config = dict(
    encoder_arch='resnext',
    encoder_norm='batchnorm',
    encoder_depths=[3, 3, 3],
    lr_schedule='poly',
    adamw_weight_decay_other_params=0.01,
)
Rows from block 2 of the decoder, named by matrix and row number. Each number is 128 + 24 x the weight over its row's rms, rounded and kept within 0 to 255. All counts start at 0. Numbers have three digits each. After the name is the row's rms in percent of the matrix's.
# conv: 3x3 conv (decoder.decb.0.0.conv.weight, 192x192x3x3), inputs 24-29, a 3x3 kernel for each
conv.0 059:164146110115127137176193183073151116137115105143100146134127118106091112152148150143099117126145104128133134122131111145130159112090121157138106117140169137156085
conv.1 180:090088119130136161132141120140129124107163131124084139116128110156081146119132119132129141123141103125165138148094125151133135136160110125121108139131120103129092
conv.2 118:155124130140185115128113118131128126150096150112162133093146076135097118157158130142098127173124110144166135146163128134135147097157102122131089132086110153148130
conv.3 061:131150124112122113146142131097142090200091166136167098109169115105101130146174147138103135136107157123102134129111140088133141177161153126119123123112110140149131
conv.4 138:128107143119218054132114155118142112127094157110136152127108099096092153113130110146155128128163116129150085119116138132161116134122130130158148143132138140144158
conv.5 074:154128096077139099110126113157126134146162138128117120126143107119114153096121118098182107147101114174148152161118158060149071199095121127096145119146166105123096
conv.6 088:153109099132100146118121107069146111141100157141142149149148084107130145134119128167107136112135146145149131134124147093147143152129158113097169103141107151137125
conv.7 129:140141112130147111145123165105186162111182120108102137109127088115184124093116109161134114102135089179122140107119171142141145118141094102109132133105120124147118
conv.8 136:106145085183087179094146103156123150104171110164100174109147132127103112135159115110130137079093144094098101129134131122144128175136152125144107145102120113113158
conv.9 154:128128137140127090142100122126124150132126158166103143090157093113146152124113111128161130163129157120174121102160095085134111116125135120119127129136164128132115
conv.10 102:130119145131154101116113125117105184153143060111094134123127120182113163123173151128113130121147097138112159106154109129170093126116132114151115197098112128124162
conv.11 056:115133110131120158136134138117103113132182135142092136140101107150133147120103143112135174133101100157147137142110153163121127171098145085136127103163067105139147
conv.12 062:133156125092172130128084131140132150136133089095140131114132127118166111114125110115101117097101094122111083156148114149159121208110164173134145158094151110115165
conv.13 120:135100143115135121102136096135092135111189116131121122147152128127078177127166087146130133140116148130112137157125153137125081106112147115164090114126129150080129
conv.14 061:097099136128149114101140122134118146105118165099142118159111130066145102103116095158091149132131125109135134125150123125112145113120134119113093088150161141140147
conv.15 061:107181093138106182092158102124159124132112127128122114074131123162114158131136105125201075121113162094151116130118165115110153178094152140097115148120106172143166
conv.16 149:115162126110137099123144130137108113108128146137140154121119145139121113136102152125134106088083143136122126129146110137072119099093138119106132134094119097155124
conv.17 132:131078128112112140152119108122119098124110132096124130064160133186097133128139114126103119108085139131104157136131143120147102134124123191118145127130133140124125
conv.18 056:132133139140109113095151153165147135156111129124110158154168111136161169136137110153119088135114162136119136086129119108165108139125142119088136155140085132090172
conv.19 117:140104147130111151149166122068142109135110108131167143146102141120168110137098126130075134109099107155095126124105143102157126144170093059112134139120152135145130
conv.20 165:121115134136135109109160134127079158105121123138166136132190116117076096137134152161171148097124119139117128116141161140151083097155127122113123110119173116135072
conv.21 073:146134109130118188122169079121164134104106110106135113124135139097147130169087111096109125131150111090078129127081178149170172141164130145118111112110153131107123
conv.22 146:131160122124174110122093120129080136135115112137120138132161115136092158131148145136128116106082128150088156123114118177112096095091117138137107104087183126120121
conv.23 060:119146112156175111113104093122128120149162121079148107099134144129152136123137113151113116121154165119116103153109141060121095141146132132121159136128130097149082
conv.24 170:133109094097098142129126114117159127145094088138153152115174095138127102103118090140147161118149105134140133129117125117173144127123119151127124121176141179094173
conv.25 168:125127118104133140119132108126113118114183123177082128138120147080105111161130142184103155085170111120113144126120163128031116136137124117105129103114137117122080
conv.26 112:143138093134126138151113120183077152086132143181080143133118101102135129115139131190167133124137088112106120080171114135142096149108135135101103151090157151126131
conv.27 063:111134107162182098125093089128151148146129143120130094074134103148135105144123136132093126095131139140122125146136122128180149152080171160118156104155114110157131
conv.28 096:126107147092125131087164110121108105122086139144132094124121138141090118156128106140129133133124157103122130108130129128165137118117122166093110132132132105128144
conv.29 174:116108149160101129123148122117147142130099099142104117122126147179102101134144128141103135071123103162127137128142112148116156143156128137142149125117130098134143
conv.30 086:143146117131103134132187109124164115133148095165152137121149127170147125099142090139125136092094146078162095169147115137120061165101193146096155123131139152084145
conv.31 078:135157143120130142121131142123106170144155099132124116096164118144089140153185170136128109114112192136096091123140121112103125142154129121147121135114137152134148
conv.32 053:106137140119103141155159121101114138132138088110139136110155109152108142101142124121157114120126143146138129092123148114134125123156125163069141072169096144095130
conv.33 126:108130117110111160128152121116152155133078097157154080168158140141121150106148136156156101108109159143114124126146145086163112172153137126096115115091149135119152
conv.34 117:116130082128123117142107129107163117103140095107110122099128136126180132103071100119088159127154137134120148163108134090135147113135140127144135145113124109129103
conv.35 057:150128107122133135107081114107079159144105121141127155141116134115136103096149148136155150133082132114132150122147163148099130158158107169099147101124104120128145
conv.36 088:145157113126153126135116149115121103116149138112137133163127128154118112102147117133167134104175085109140140146132149159146131148103125109154122102118110131155136
conv.37 056:124096119140157122094151129114138130101107141132166123126155127126083161101146098079147100153129138142119113142119114190140133082151092163172145100128152133114153
conv.38 124:159130101141084134084143105147138110140098160121120113115107112142143103138124174124091154137148080103149121141079127152154134102089125147132141152133181133122075
conv.39 053:153080116146160160158116150124127138117104144099129146150160127123148106156159145148113115152139105108172152155137160107167115134131135109137148144093110119181103
conv.40 062:138167144104140109151138123172129127173158103112091138136056151129090167129128075134112158109154116119118183141093165134097094112079156095161149135151148189135097
conv.41 054:124137154126080199131171099089163131142119190147123104146092110101149154115143083114150115130127174196106158101155118134144087120116119128135105088217071119128140
conv.42 109:133124150102125101139077160117115126104147139142122133129103175131106140110150102124161109099097143165147130141121123109081116133183109112123157099136118144093150
conv.43 112:153108108126091123154148127128106161138130125114119136127133153099199109182129107133102123099102130121145154094136138102114109107115148152104115164109150150136105
conv.44 110:163135163127132153139106150085127109159164167121130122109121134122145157112141133155088152094149109151106139172145173146133124132136121118146157143108162118166129
conv.45 125:096179126179097117076166133135104156137148105121123097110121136165136116109139127118134179118152129140143132112140118137119129153135129131138172141080120130144131
conv.46 068:132092151167132101150092129105172131102098112132101125109109107141130115125076150111138121138164118184111145137148113134071124103154090141162102181112131123103129
conv.47 050:202108144201180136142128146127105153102118154082168148123137125089134101143151146105117130150120136131098126099125088136130110116149105102139104085099143147115131
conv.48 089:106121092110145119116117103158181140102149151090142114155103091136147135102126142112109117142153138160129135148112130136174103143104152139080100137141114142121137
conv.49 056:123114121131142139184101113115070138146138180124106068107161156154165121105159111129112134116123142095133123170134149122132110150127167095159129103154111131113142
conv.50 132:130095130127168126155101110116097111116142139111116117121063151081163114149107128150089139130171166157108128127143121118172118114104137131142141102130109145126135
conv.51 079:155112142101147093140135201157120145147127135118138119106132106147079167142098120118116136111129116119107120132149107133134136120124173149126121168113122103083121
conv.52 056:128125153207121135118129115137133154114142115132107141107125160142085148126177136125171133145111129126121099122128163127119146117160092103132131093151108122122135
conv.53 135:121164129121149109129104118142108167164154164138121150136099134131154141106127137115134109117115135140131124147117143159096101124124125155155137141087084123150120
conv.54 052:078152095121166099068140128166112162105137142135127162149130104112073161159140111060177112121105117114117115107116101133168083125114101127109114136156110140126123
conv.55 173:122076100142137140103135130129104142121129124136149162128172124116130121121144090158129117114126180120142117117159148134137139175139110160133121120086171121123105
conv.56 070:070138167154116114145131127124165145150133101100093143131167140109136129127101089138139100101164102139128100144125114117152141133094118121101125160127106090087176
conv.57 065:152126156091166143154120144124098134137173090122167106133108140125092090167119140122137121156135124139100128142156112113096140121124103129101127168100131104131132
conv.58 096:155111151088137154100108126103113103111103098161149154136114138157140129121165137106115088111138151133087096143131102140179150141140106116133108102115132091141130
conv.59 054:156148114127132123134142121110166141076137112132103162121150140139145143150095144114166127095073132155094145146116151083176087137123142136088131107145103108141143
conv.60 054:169103138115147143135150134157118122127146134118124143138122105121121099100161157124162116125092130136122150150135125124110116088135067162123141110101091130142099
conv.61 058:174106090087134114142127122089121137101173089109158106087156113103175134105118115091108164162132163129122117137163136107123075133121122163129113116149134103154121
conv.62 053:141116113146131142150116159122153101139150117109131130079126089163125119147131126150147140148123108146127132130118146123126094111148154134126147117119116152149112
conv.63 119:114116158111112138107110159109141144122132121151107138163103144080143163114159138115178102113069139097177126116132157136110186102134157098116143116150139106156145
conv.64 151:090137116124099125167070126141141150121157142137088139116082126140201123137099127109116150125159097135105177147022160163198116139122154107138116154169144120090124
conv.65 051:147131121118148132140106096109123143134158131145123113174099090106097141129111126123144135156130100127118128138118162140116171166100115121099140124103126162152081
conv.66 101:139134131095109130191111166127123097118160103136136114130123104140121116112103109149110087126113098084106111141173154094107096110095126101104124150135107132151105
conv.67 060:102169152152122130112155109127134146094145138125145114117120170159118171086111114097124122154154129140101124105143136104165116112164137125114132115135129115186086
conv.68 062:115143157151146103121151149165134097121128150158145101162160103111168095107111125117115114158124111113109171149102174132173124137128108127115164157124128116125121
conv.69 088:139131095114100186177121095152122130136138147158115148108162138096183129088129143140136091121137138137146121122117134122098103178110095138112125186167140123091123
conv.70 056:129149152104152161141162104110094143143107170157097154151089155098125133097092137129179107107139138124128133081114130106147140096175124098132097141124126132134116
conv.71 118:114138115155145136129119118097157120118130139113115133109164116214087153076158117093115094111163125106104102115123130149104112155141161137134092152128173144142135
conv.72 153:154155134115129125124130151116105151094164106135103151119139138164104135106112166111139141148109139122148096137142117124132114125130137112131109091145124126138114
conv.73 063:072149103130152143135165147126114112174124103122102145132087143097137155137149127154127118118155134165127161119130168136089132142118163162056172137154122107108114
conv.74 054:130167139125091089137141131094130130151082148144096153115153118127110125156111139161110140111149165102137126138172133162133152157104134111143100106148138134119142
conv.75 158:147130160139097106096143132121121168120149108139158118111165133122047104147160131177115155134092134113141133101160125164057124111140093147125114108115108139150087
conv.76 051:118135133128137066163142172127164091122124164133122124146099120103138104152075149124103162144116113112137137184137143113111122109104118133161132076155133114082132
conv.77 055:154106172106125139097119151109102098122162144120046122113105138160181133087152113088125106113119158083143112178082105119142112109099156095152137123142139132116155
conv.78 137:105141127111169120108154135109119152125108144145112119117109134135115123138118149124125095126174136100157118143126128171139115158157129118127113141163161123133136
conv.79 067:133144182109126141131095130085163114151155096147174128127116127115110146122117140116095159100155108106064123122141078117145145132148143124117129093105164119142119
conv.80 126:110150117117124155117103145122129118117114134130114126165109146117135078121136113135128158115132120135137151121124140118114107115109126127129112109156138148105147
conv.81 096:150084167115090124134108123146146171131145105162149142104124118122138118116123103127111113152094122157129108112097150170095166128119125132097132128110174130119144
conv.82 198:119138147130115149161141165127117130158167113107095122145122123138148140093137100111113154108140098119122117139091109189110179123146137154116121078142109153149148
conv.83 144:147123120094147086171128130107141106122134145158109179094152109146117108118137125115102129133147125108104120129103143113162142106088116133146121128132133114100165
conv.84 130:122105172071132121133096158125137115103145072130147124139122138104185122118116120141139144115100155119144145137148132096114136139127118113127108123128100129119101
conv.85 093:134172140118165122112090147084123096093131107145124165144178155098142102188105129164126126103110142113135105080133133118107126097164134152105112120132141122138094
conv.86 136:129106155129154079128129136125138157146131115122119133130105140146153118129129107187101147096161116150101118125117157152106134087145083148139119134109111135120140
conv.87 057:114163115114084151148151120164122140108129126095103129138147125081126094131105080158125151176077105133158140113113137121112192128107132129113131140156112149134144
conv.88 065:109176140183092160108151114153151118088120113137153099134154133156130095103121133093126130138133132105097123158152102148123134134117140112118155125158124098130105
conv.89 070:128120128147145150102163109133153123085088106148148160112127132120121110156115114110124082119147184135137097127087128114153116108126100158148138084126116130128131
conv.90 057:105107145144106123082088148119130127124068124154158153130161092146109122125143120122097109181103161074105101127137167140122077164102188105143086164081168126129113
conv.91 091:134147085116133117131104135120109095101118138136133129123136118098062103133117127114151128157089136140150179136123106112146152116082167107167123128139143123123142
conv.92 152:126122129131090160129158114108159126189104153103127094108123118124140119127121104112128132142123103147083121148109114116146169129142101092105131128073141135173114
conv.93 057:116142108093136163142137113112111136154134110160081178128142137149144114132140140115113112099137113144125123155096159075174127163126126143144135125124107119132177
conv.94 047:098151115160120123093125118103149104131119133145123109098120156076183125143125155101132139159127151143129128144121118150136154157151157110139158157128094102141145
conv.95 056:144109139137069111095079146161149130107104144096184129138136100198092130138140104159081160064160128123166135136149118157082138097127136097136093147079168093099143
conv.96 063:106161164109134118130163124147101043159125149111134119125143145086069109141120150152122142109120119159172097101133100150103130129093124132121133157154101106117168
conv.97 142:113147153091116136145111121115133152141138102109109130123169129132126144114114082129139150116132112124135084115100124132114144146109124085116125148102141082160166
conv.98 124:136101106121105132142133113144136173129191137130121121137125121159149085152113115139100121076104098098136150121150188137101133118151121170149136155101135197120113
conv.99 067:181116127098140135144131122124071146138169074135097145118125097145137139162075146140125079150139157144139099116125106130100170145130119131136122129133117118120108
conv.100 056:144108088123122126128126127124125121091098145156114101110179095132104157116084149107146129168119129137125173126143120116125097118116130110137113180095166117120124
conv.101 152:139123109065153099147125122113132132169090129138126138123137115102130134142109137137093141143097125137143135135147096102110148136152169120154140152117149122156113
conv.102 081:120107130122160145131118124097129113175080134100110133137144121141122157129129155122097125131140134146088138095192130119119115206114150106091173095200048177100156
conv.103 074:113147116150141157085124093136109137123150106121100122118095130151104109099157125149140131101151107145124113108122116139142119088131170145109135103134139131130114
conv.104 105:138141161130108162126125142119162167141168151118160112151148130144081119135135147152147178087107134127179154117097063130079164132129150132134107107137118131129131
conv.105 132:127104140140114121112107113118110119145089143170113153110127115129152119135090121147087113112112122119128142177094135147065129123162123103164132117100139128154097
conv.106 109:096149120144144106104173127137124151149161103116097095127108157123116118116121137154125135138149157127144104178127152119183130116157119116103171111118122103119128
conv.107 081:124114138116090124127167142150102127134127129136105136130172126081055126158176140168114136159089117145145116137117104089124148126177118155089147156158115116168127
conv.108 080:110121152150135121126099129115111124103123147138119104129104123145106146133131145097142165113134094125165146165098085127135125138101129102147149099135122139094155
conv.109 081:135124167045118080154148116115128093135062177155145119152139105084127139159110128132092135120125089118136132128105145118185149193110108120149127124131111134108119
conv.110 062:170136123116105152171097122092099107127121135116112130102135111156109168125145116130159144122160112160100162146159078106074146119136111159107147176166127110147105
conv.111 131:145103127135097159130126136147132134131185145079095077102161118118184117139115146141164118125118140148146115118128131117149139133124111120142097155156121121122130
conv.112 171:141143154115109141119113155135128123072145104141136143148093138123132147105146125122124122148113113087136143139086142180137161143115143145133131080143156136147133
conv.113 122:125106098088177102154138128093148138146094131114125094137108121163135148114154118167116104085139100156106116121117111108140122133098068104165136118124132123125139
conv.114 063:133158117128095133061145152092177142109120122115141142124140135188129133080155127114126155095159108107159161191084107117097118111091137139085124138151149126120113
conv.115 048:098113122142138141129060148149149141119169122133120135125180116144160127117132161163132155104137104106163143158121075136114155175128120162148133131112165122144114
conv.116 123:127153122105146118123116126141102144123128107161123130142082173142117141137140145153155166168111086156124178131110118160112118130115136112085163151136145103138155
conv.117 146:111118126144119143158073145146152123110137096166090135154093132112201114131063072122090124128147095129125150113125092099155170149095119127148098166162127103111117
conv.118 082:149137113137069127159147125137124109116112107141102156141143108106119133105111114131129145154094126153117165150077108075099109190157097139144148129132138123138135
conv.119 117:118155113140096134129141128127099149122074112114110144090193139128084115128124142140128173147149137162131165118145126081118097110078095151129133129147128091129136
conv.120 089:166110122127082102134130118111116092115126138113102119162139122132156172130129121147106127144105130140150145129137141152134103101092137126131158139112157106148131
conv.121 055:137143125145183128087103101122129162130113099166110158110123159127155127112130106118126115082118129075167135128123120142142143097142153108124162163181150153102164
conv.122 053:108134101150165133136077144119135117203117118103102096154133129105140126138147132157145100142147132118128134094104128136116102113141135118091181143123114148127119
conv.123 058:110166127154126122121106119114084126134139151160118127132104122126115136087149127086144129133127122107124072095186118122111137103142125100101148129142112130124148
conv.124 085:134131111138159147118124142158149178143130132131159115130141126130180151143096166159118120133109128122136113126151079160127110138103119146123143150121117155135109
conv.125 119:114174114134148102156086133155137154115148131108111108109120100127139113129121146146096161135168115121143125134116111168159145116096150149142118102123148135161114
conv.126 127:103182122151111140135154149123110140141166070116106175133154116146118112155124142121114147112097121129115115115134105121141146149118118148061148138106151115176103
conv.127 119:102152086143114126157123151149124191130101104120159125154110161160103155112162085167125117106106126161112132130165149136104150096128128148130165134131112140125130
conv.128 055:121115107136099132155090096074137088169129119085132109111123127147132103150054114128129149138113128141138100131126088132170127123119142148070145103127118104113135
conv.129 079:112109150159156109129126105126128118145109150127146140140110096084093115116141131132098122145149102158139142112111111157117157119133106101135100109120136154170080
conv.130 144:129135134100176122134145137139112150169157176123149119192083106111146142102138121128168113100132123111107132139105139092107111108138160084124101126123139141135112
conv.131 138:130107115085120105128091123126136125125141121133138098112159096139162131127114136134123148114113097126123113124135118133134121114149101124100155131073178128127111
conv.132 152:114146110195055185112154117122123113162147127132149123072149125161136119101139155116147138130127135114104126147114119172138093119131127112120095160091161145099143
conv.133 053:155133119120119114132136116137125137161106121135127082136097137117111160105147098146078148119117133142132138110132092140103129088135152181136167121183114120124114
conv.134 054:138117120124168098101134132141146114121121177085142110104152099152104104100171079128081191101098128109171104120145104097094151114117127128165098120149136126125129
conv.135 157:111122178139142119089126095120136172101160074104120135119125137118132105105129117127170113158110117126119113130110118164111155110106120135071143154095122114114140
conv.136 055:103112127157117149151093118148103114130130109126120090155116150134105105141115129104122113112112122110124143130167143126124124142069133139126150143125158129115148
conv.137 067:143147138148089116114122101123145082100158121154157122106128091125161128129096090158157094117156148153079112109181130112129088120103162120131098136100122116105172
conv.138 093:101144147133112191118164071136076126134165155110095139121112157097155112115121135156144127120123150162117098120098099129122111095131137123143091116121100092160135
conv.139 097:122121091138133171114132118092175102121085112074155144122110144098156109123130163152114128130132140132122114134130112109116171131157090107159124153128104132114121
conv.140 065:114159114133109177109134120126158128103148137142130134141104130142168145139099147196097169083094110131151136128126132151143129114103139135166124168106120138154137
conv.141 121:162103133123150104124133118152133157114117135158089132135070149122131170124146091158130123119088154165130147136127152110166099108131147097163131195084148127171107
conv.142 055:149095159108114089130122165131123119142133130127147130113130103060155121122100151108132125122180118122110160131122145149108122134130128168108165141130126116123147
conv.143 045:131111139126115135122117136117134159133126102105099163125148136136131108114102115139130128118120133137136115123143138100162084130094161125099131098162134128118122
conv.144 054:096102132130131162153095113135155136141120173093128099147090175067181104137106153146116118069137122143129115124116171126074157151126089104118126158112140132130115
conv.145 060:122143119128093140182117137136130129129131110131073143101106135146124130144124140104118176141155118141094133146077161118145110159103105074116129070170147114095134
conv.146 058:083106133120135113128144133108094129109118121131127154169129165138106142119162080143136141151138167142132117121131086130126119098166147138123138114133126145134138
conv.147 098:147062173124124129139122116114152110122104143124134120176113167128183159126115135150124072142139084115144133129137168113114126138134115130160147112140161152118121
conv.148 084:129088108160086148105181092148099130148152155079124129144115102092139133124110127130175101151124134125168109148157125098114158163119129128138180105114141109155114
conv.149 053:124122163113151175145140132140090124141107096132114160142122110134137120127094150114129112071094109134108104134117107144123157126143100125154124120159108147129141
conv.150 116:125124158193146119114102122155129124131110131135108124121122100135124152107126125055122098155138153143154098097140118138150118138157148113112114119148134129138138
conv.151 104:094115121176130122103135156154128141110126156153106098130097130225119134148082132106117140115182096075164104122150116140109110137163135156152102082161114157067132
conv.152 050:131136144084188093116078137131124152118153119119155123133103107141109124189125102153099162127129123137123118117141134133128147092154080110124175126141105130132093
conv.153 068:105091124076094093171104117118138104115123143116143165153139150070070079187107121165168104132130125167133120166136120127151106168139133102129148165115148131126123
conv.154 132:153132147098137092148088142158152112138059148125124116161163155150086141114139122114103127175094153117147118157164169136143114127084125179169135153138129133125137
conv.155 164:086123089101137153115146086125161156125138052111151135173124138119157100133114101166125132105140111158126130147133136152113169144106141135129091115133145110144131
conv.156 078:138090165112096115153135176133127141123169123085105167078139141186097125121140127155130114118139118130122117102139162105105156076174140143121105118148152138081119
conv.157 053:133078148107142093104147135121125127136166148112116119112085119135152136119109076122108174106142117157165117133102108119104145109144135111104101153128114092143147
conv.158 058:164158115107128128127144081108122125162129107145111111094079114146148124102126176142096139108099151163117114132123135143151102120147137137120156079156117136161098
conv.159 121:151089139134119152162173133111135117115137101101092119150131120123125117114160073137109111094099156121121121098143096136103119150156127108090123138107165132141120
conv.160 061:145135115092115145134111149140143131116127155118161101117138139106112165128146140163066153133146113147106105161077139147153120126144127095147138143117116134148152
conv.161 141:111152120190124107136175100140068149125149152098103116133141135112125095130135106119142117119101131174126143144178098144083121142104128119150140124125103131152125
conv.162 054:137096096119154129104150096136144097118155110121147137130077134164148138122112147148122103092130081133129135116113149158115148131113134147143134143091133140149116
conv.163 117:131105183097064195110121151106135133182108073159132092143108158145162109159102132109116122087119138114176152120161125092107173134122130125090126105116134111078159
conv.164 060:095114172150146125155092089119164057162105187142141074138100129131128131106115149141104097113150135123112131111169087113134168126133113135103143104161084144103149
conv.165 058:129111142118071127116141102167101143074149093122132152106117124106183107144139115123128120142090126136155145115190102147083114103128141152100114124086140126141121
conv.166 067:116157091122095103137118093103090131124147132152120142131137135134098094136185116088140128117108102152125167123142107134109144105148103120076132113116120100107147
conv.167 068:131110165109170064125132178128134138098123129126119166151155159118140080106124149178110134143153182131143107101154100117141111125132132090092119105131083124104136
conv.168 052:112089132104160112086123110157092092129134094126126110102131103133131165162108164067125112130140078103108123155116144151151135131118092140139157127180145116089110
conv.169 100:166120111127131153135158155098111093170097142125150137159150143085142093145094123139104116126163090118108122143086158139164157095099098143165149118106128140110129
conv.170 058:149133152102124135121139148170126093118127155164151118148092108131100162157126106126140127149116110160139153122111152118149081128126129121115137120103136098121092
conv.171 099:150141125111184116124154106139132125155134137128116096122139099099126117129145149112130105111155122122167127125132129147147110121120116114152118119107172135153138
conv.172 083:138144121142152140120079134113144118128116145119124129113118112146081146139137124110120142132122163132124142118150117125119118134156118118139138130128111126135121
conv.173 071:104119135132112065144137113179086144113122107120089138150121133101141131146208159151095113159120136146123142104168093119077147119158102124120110120177117200096169
conv.174 076:144064108089171115121158144119167115152120148130130086076130138143214141103130156149109130090162094133149135097127147150164073148135134153141105142089153131118139
conv.175 124:112071140144175116110096128149180135119198124113115140116147137109143066133111146095090142133138171144137132119081110206129142117140102150115145152110122115158113
conv.176 071:153105110125128124097120129143113142105129082134123124142115145116125050116153122180091170114171150127070151134103150125110160085088144110132142108109129158128108
conv.177 116:155157146106134142128128100109137117123145117133135114117084122132194099111093140136064165123095095125122127145096135157154136138185082117126138157106135102119118
conv.178 084:142112129171184069134153107164111144094132102128124132156120132137122102110144123134132132150160151186132116127076122174108153138143137135124120148097120139140130
conv.179 079:117102131117094084140182092141117142097190068131164176139159130143130129146120087170113142124128118129047119110127098150149130135095134158157115156092108174139123
conv.180 062:144153101174077092117111123135148120075155151123117127086139144160130132116158131157119145136170163118104139108072086157129141145170119126109132126097145116140121
conv.181 049:125150131146145106123145155170140119204136129158099142142086153138155113106128139153128151141153085106123133144150101100140178152151102144130087166162156151119112
conv.182 064:109160096095186099166098146144113133121125112158150118103150114181150155118156137133103108108138104104108146167115142118158123133102143118144113162096115141140118
conv.183 059:118128105136116125113140153114183068123110126122130157142128151104082176122083110085143110153152086131086113154109178118095172139110123102159085171115134118153145
conv.184 113:134108130165141161130128101111171115102124131152109130135084165128190110112121101119134120121127161131120115174085111114104140160076129125137143137165112107145140
conv.185 080:107129127124172060153115169125111150159113099117133117147119093131047163146134142133140101124083110150122130116143137076146086115133137115132121141168097097155112
conv.186 106:137080123121158056133067143154212112111126140116127129158102127130136109167080162113145140133135136118117159110090150143161112133132108140080134142082153158128147
conv.187 061:120118108132096141140107159110125158135177106163125155121126163121131076140094117129131170134152111163133153128099133122121147132135091140151128131095135147117136
conv.188 171:165141087158110126155115114141135141138065129145126166118121164109151106149091175120117111106153125136138157124142126131125106111161099132136131154130185156107114
conv.189 125:137141137141172086129121152145093146156127145184109142124128148141146148119150139128109121153180099118150124100157152154142130104135109100156129136160130131136125
conv.190 155:084125113097124146136124142158103139124113132104114131151103114065195138138135135165142135127092140171118136130097164113208099148096143147148117115131116155171122
conv.191 090:098137176140158144095129148128125120129142112122133128167180130071071102146144133121147160138103075103136151099116132124069136154111147098061135116145128101116107