Weights of a small image autoencoder.
Model: 2.99M parameters, 64-pixel images, encoder arch resnext, encoder activation relu, encoder depths [3, 3, 3], encoder widths [128, 192, 288], decoder norm batchnorm, decoder widths [64, 128, 192, 256].
Rows from block 7 of the encoder of a small image autoencoder, named by matrix and row number. Rows with one number belong to one channel. Each number is 128 + 24 x the weight over its row's rms, rounded and kept within 0 to 255. All counts start at 0. Numbers have three digits each. After the name is the row's rms in percent of the matrix's.
After each channel's rows are labels from the 100 images, of 14976, where the channel reaches its highest value: "peak at" is the part of the image that holds the peak. Only what is clearly more common there than usual is listed. The data: photos of plants, animals and fungi (iNaturalist). In brackets: how many of the 100, against the usual share in percent.
# convs1: grouped (16 groups) 3x3 conv (encoder.blocks.7.convs.1.weight, 144x9x3x3, each kernel summed), inputs within the group 0-8
# convs2: expand pointwise conv (encoder.blocks.7.convs.2.weight, 288x144x1x1, transposed), outputs 0-143

convs1.115 098:140089122146152129089110102
convs2.115 083:114119154128128203139116113104113165176130145145129137091131154137132118098115129148135114094112136114131128111135106124096132064146085126109170117118134152187153116146137101131120152094135154116078110126167140168129144109120151155120112114097142138129124125130131138137147150125132117123147154120166148138142138140117125113118140150133145099082112161160135227094127119123121123132121140141116105165153142138120111074122114112129136
peak at: top right (57 vs 14.1); top centre (36 vs 9.4)

convs1.87 082:088141149153100146130105102
convs2.87 082:164133141117107153125116190136117139119125101126126155188139114141144107152108125157116146169102111147144119112135174147151112085150134137108126123118151125145110128127166155118142121135132123146145119093133134110092156128102092126136098090106161101150172157087161144158127131116110160105129104111100174132074167159116151143167127125103107113131167120105152116121082153102104126101102118158119107128180098110104163131194114127131117
peak at: top centre (50 vs 9.4)

convs1.103 098:120083113105163144102124141
convs2.103 074:125114114118159163127138086104098106147115155106122139138118122127125117104144191125099131131132095133149078164140085146086149117124086117125141107124112107102104139139118119109137123126109147119132082150167133145143159126132145177152122097138181142118136148135118123144145147146122153132132136114129131155169151147150119103156174140148171128097112146133106149147070116098107147143140102143130162125170115151144152116155151137122140
peak at: top right (88 vs 14.1)

convs1.37 102:149134090139155161137132162
convs2.37 083:129114128083133132141090155101111135134095107156123132098154118145125154131135192151128099115107082165148127169125122124147107113143153100102154138140109109124067102117172141091132140163133116134143125115104132113126133067109137138108100126084147142092101097116106156151125127134132133056142138146151141153106154158082187147159094142157105127151127135149094143130116157120091113164151125154122136134142151136106145119108076164153132
peak at: top left (60 vs 14.1)

convs1.22 066:162146132183125124119144112
convs2.22 089:111123098103147125112131146118142110094115156111126092123141172122138127139142074115095159132156119109175164144142117131107181133104124143165116092138116138117109131142148101119142138115131107084187160111093113133088114093132165102171126168090123169137122170147125154136158114107108139139120172150118151100150092093096134152100104104088096150160119126175146124143165119171111118140143125146103087155091155110125117169132136130079073
peak at: top centre (61 vs 9.4)

convs1.104 069:117095134147133147083095136
convs2.104 079:120169120104142151155110140108095145153137139121117176087123106126151152137124177077127117112160156141122091077149110129159122106140143120126150137133097140157113089125121103155115145110119148139137153144130136143094079136146161082142156153120097127110085110134121145147123158115130122073149128119082084128148126165125129054146165122153109103128088154121132130113146119081124162094118121094140141134166160148116121120134097112117120
peak at: top right (77 vs 14.1)

convs1.13 125:109119125114152114176159107
convs2.13 176:088135094131111136086130116112146145150086096117152101156108110088145087134102156109120136105163109149155143108151115103129135137096113151138148107105147175088114141133120128153078130168126130107123122100122131131155139119113160145086158125072167149104107137140085105106125100158074141135119119141123141113132129110130128160117118130134132132152129131213139136144150103109143085108133122140125105141110133090126151141121079110143106
peak at: top centre (48 vs 9.4)

convs1.122 092:164119127141157138099096099
convs2.122 084:139143119125173176142156111131116119045148140163128090129122102139121108139123163145101139169128143116119136156157123058118148124138121139096114110127119154156186147127156134131227112131135148111124130171107137137110128133134101133120150095155145156147105145094162133132100166140125104157140123096134130177109127126096108145111135159137133131082145112071129108157132131161116133138119124117156161123108110140171109109163105167130100
peak at: top right (74 vs 14.1)

convs1.39 101:142124083143144113152127168
convs2.39 075:149118126132176153134127106136138131169132082090128171165155118087125133137122126153209144128116107077147141082120108141114057146083128141135123121131131152145139156125111143117083146117135170103119159064136133149150116133163066146109148113126145075137149076133119107110116146143149128092120060106144106122137097131128111128123080116135155119164165150116118105121161124102110135123127134131103150126165073157133127153071092122164131
peak at: top left (60 vs 14.1)

convs1.35 085:160107135153099142157156147
convs2.35 135:130099108147115117109133108101143156124125124130134179112146108106136116134091127051115141156144083135142134158160124111101046146084099140115142089130125113133156142178127116115144133108113171099096154160088142148102153111138128083100120110124148114118142130092114101142132153151130159115105112148102164114141048104125134139068110132085155147082097081109100137138165094128101128112132088150085118143109157128102107117167107078131131
peak at: top centre (42 vs 9.4); top right (39 vs 14.1)

convs1.76 114:107167121134103089130153107
convs2.76 065:096132142128132116133069146112135110125132088139149124149126155158124123141129121138179135135134136109128145154130145197173121129096127153114142134091149166152152136098120139135101157148127106135084123112153156159111108146126070127122189134134088097092149186119137136140109109115112095104144111120120099172099109128122139160162097075172116135180118145131153100143145147121133157151114145111167136135183102130164131157063162175129134
peak at: top centre (75 vs 9.4)

convs1.140 087:126125162153116157153089112
convs2.140 114:096095103137136112116121139128125142144108108106156155169149137111145121096096124109172144156147119154151152101141142108120104117112124122188132113154188135136141137145145130154118119136136170122150130090131171154120165108144090141096113099106144089134146211131097114163196086160124133120109158149086124117145098138106131134163111105109153149111110120128143161168147111099110133070129109167099115161136121104068162128117135117151112
peak at: top centre (55 vs 9.4)

convs1.30 122:131129166087107120149158143
convs2.30 137:081142107123137087117084083112142126146173147099125153158107134086139111138108124104142151081150122108143123111137161116115128123096116133136164085106134141149138133134109156148151150156159129115096102097131137114143116118105141142102148095145173140144148083147112102149142133154106148132127143141138149130124088120116074140130168136117123136129156166044148114157108072147134092135129116132120138104167146114125118137121107123153083
peak at: top right (48 vs 14.1); top centre (32 vs 9.4)

convs1.28 090:144168118107101102149157116
convs2.28 137:145127113157115135108160113166116119175131131080129132135183130104145190133132133126119138137120127145137145146150115101138093145122116154163126136121129144159083141131194124096132119138136131096146110075121133094112140070176131112130138104119138141164128144144137125131122145113115135070135127133133155123141136107115128127122077112074153131140158108113105134154116140139065125141118118138150188161127114134154129137076119126186147
peak at: top right (66 vs 14.1)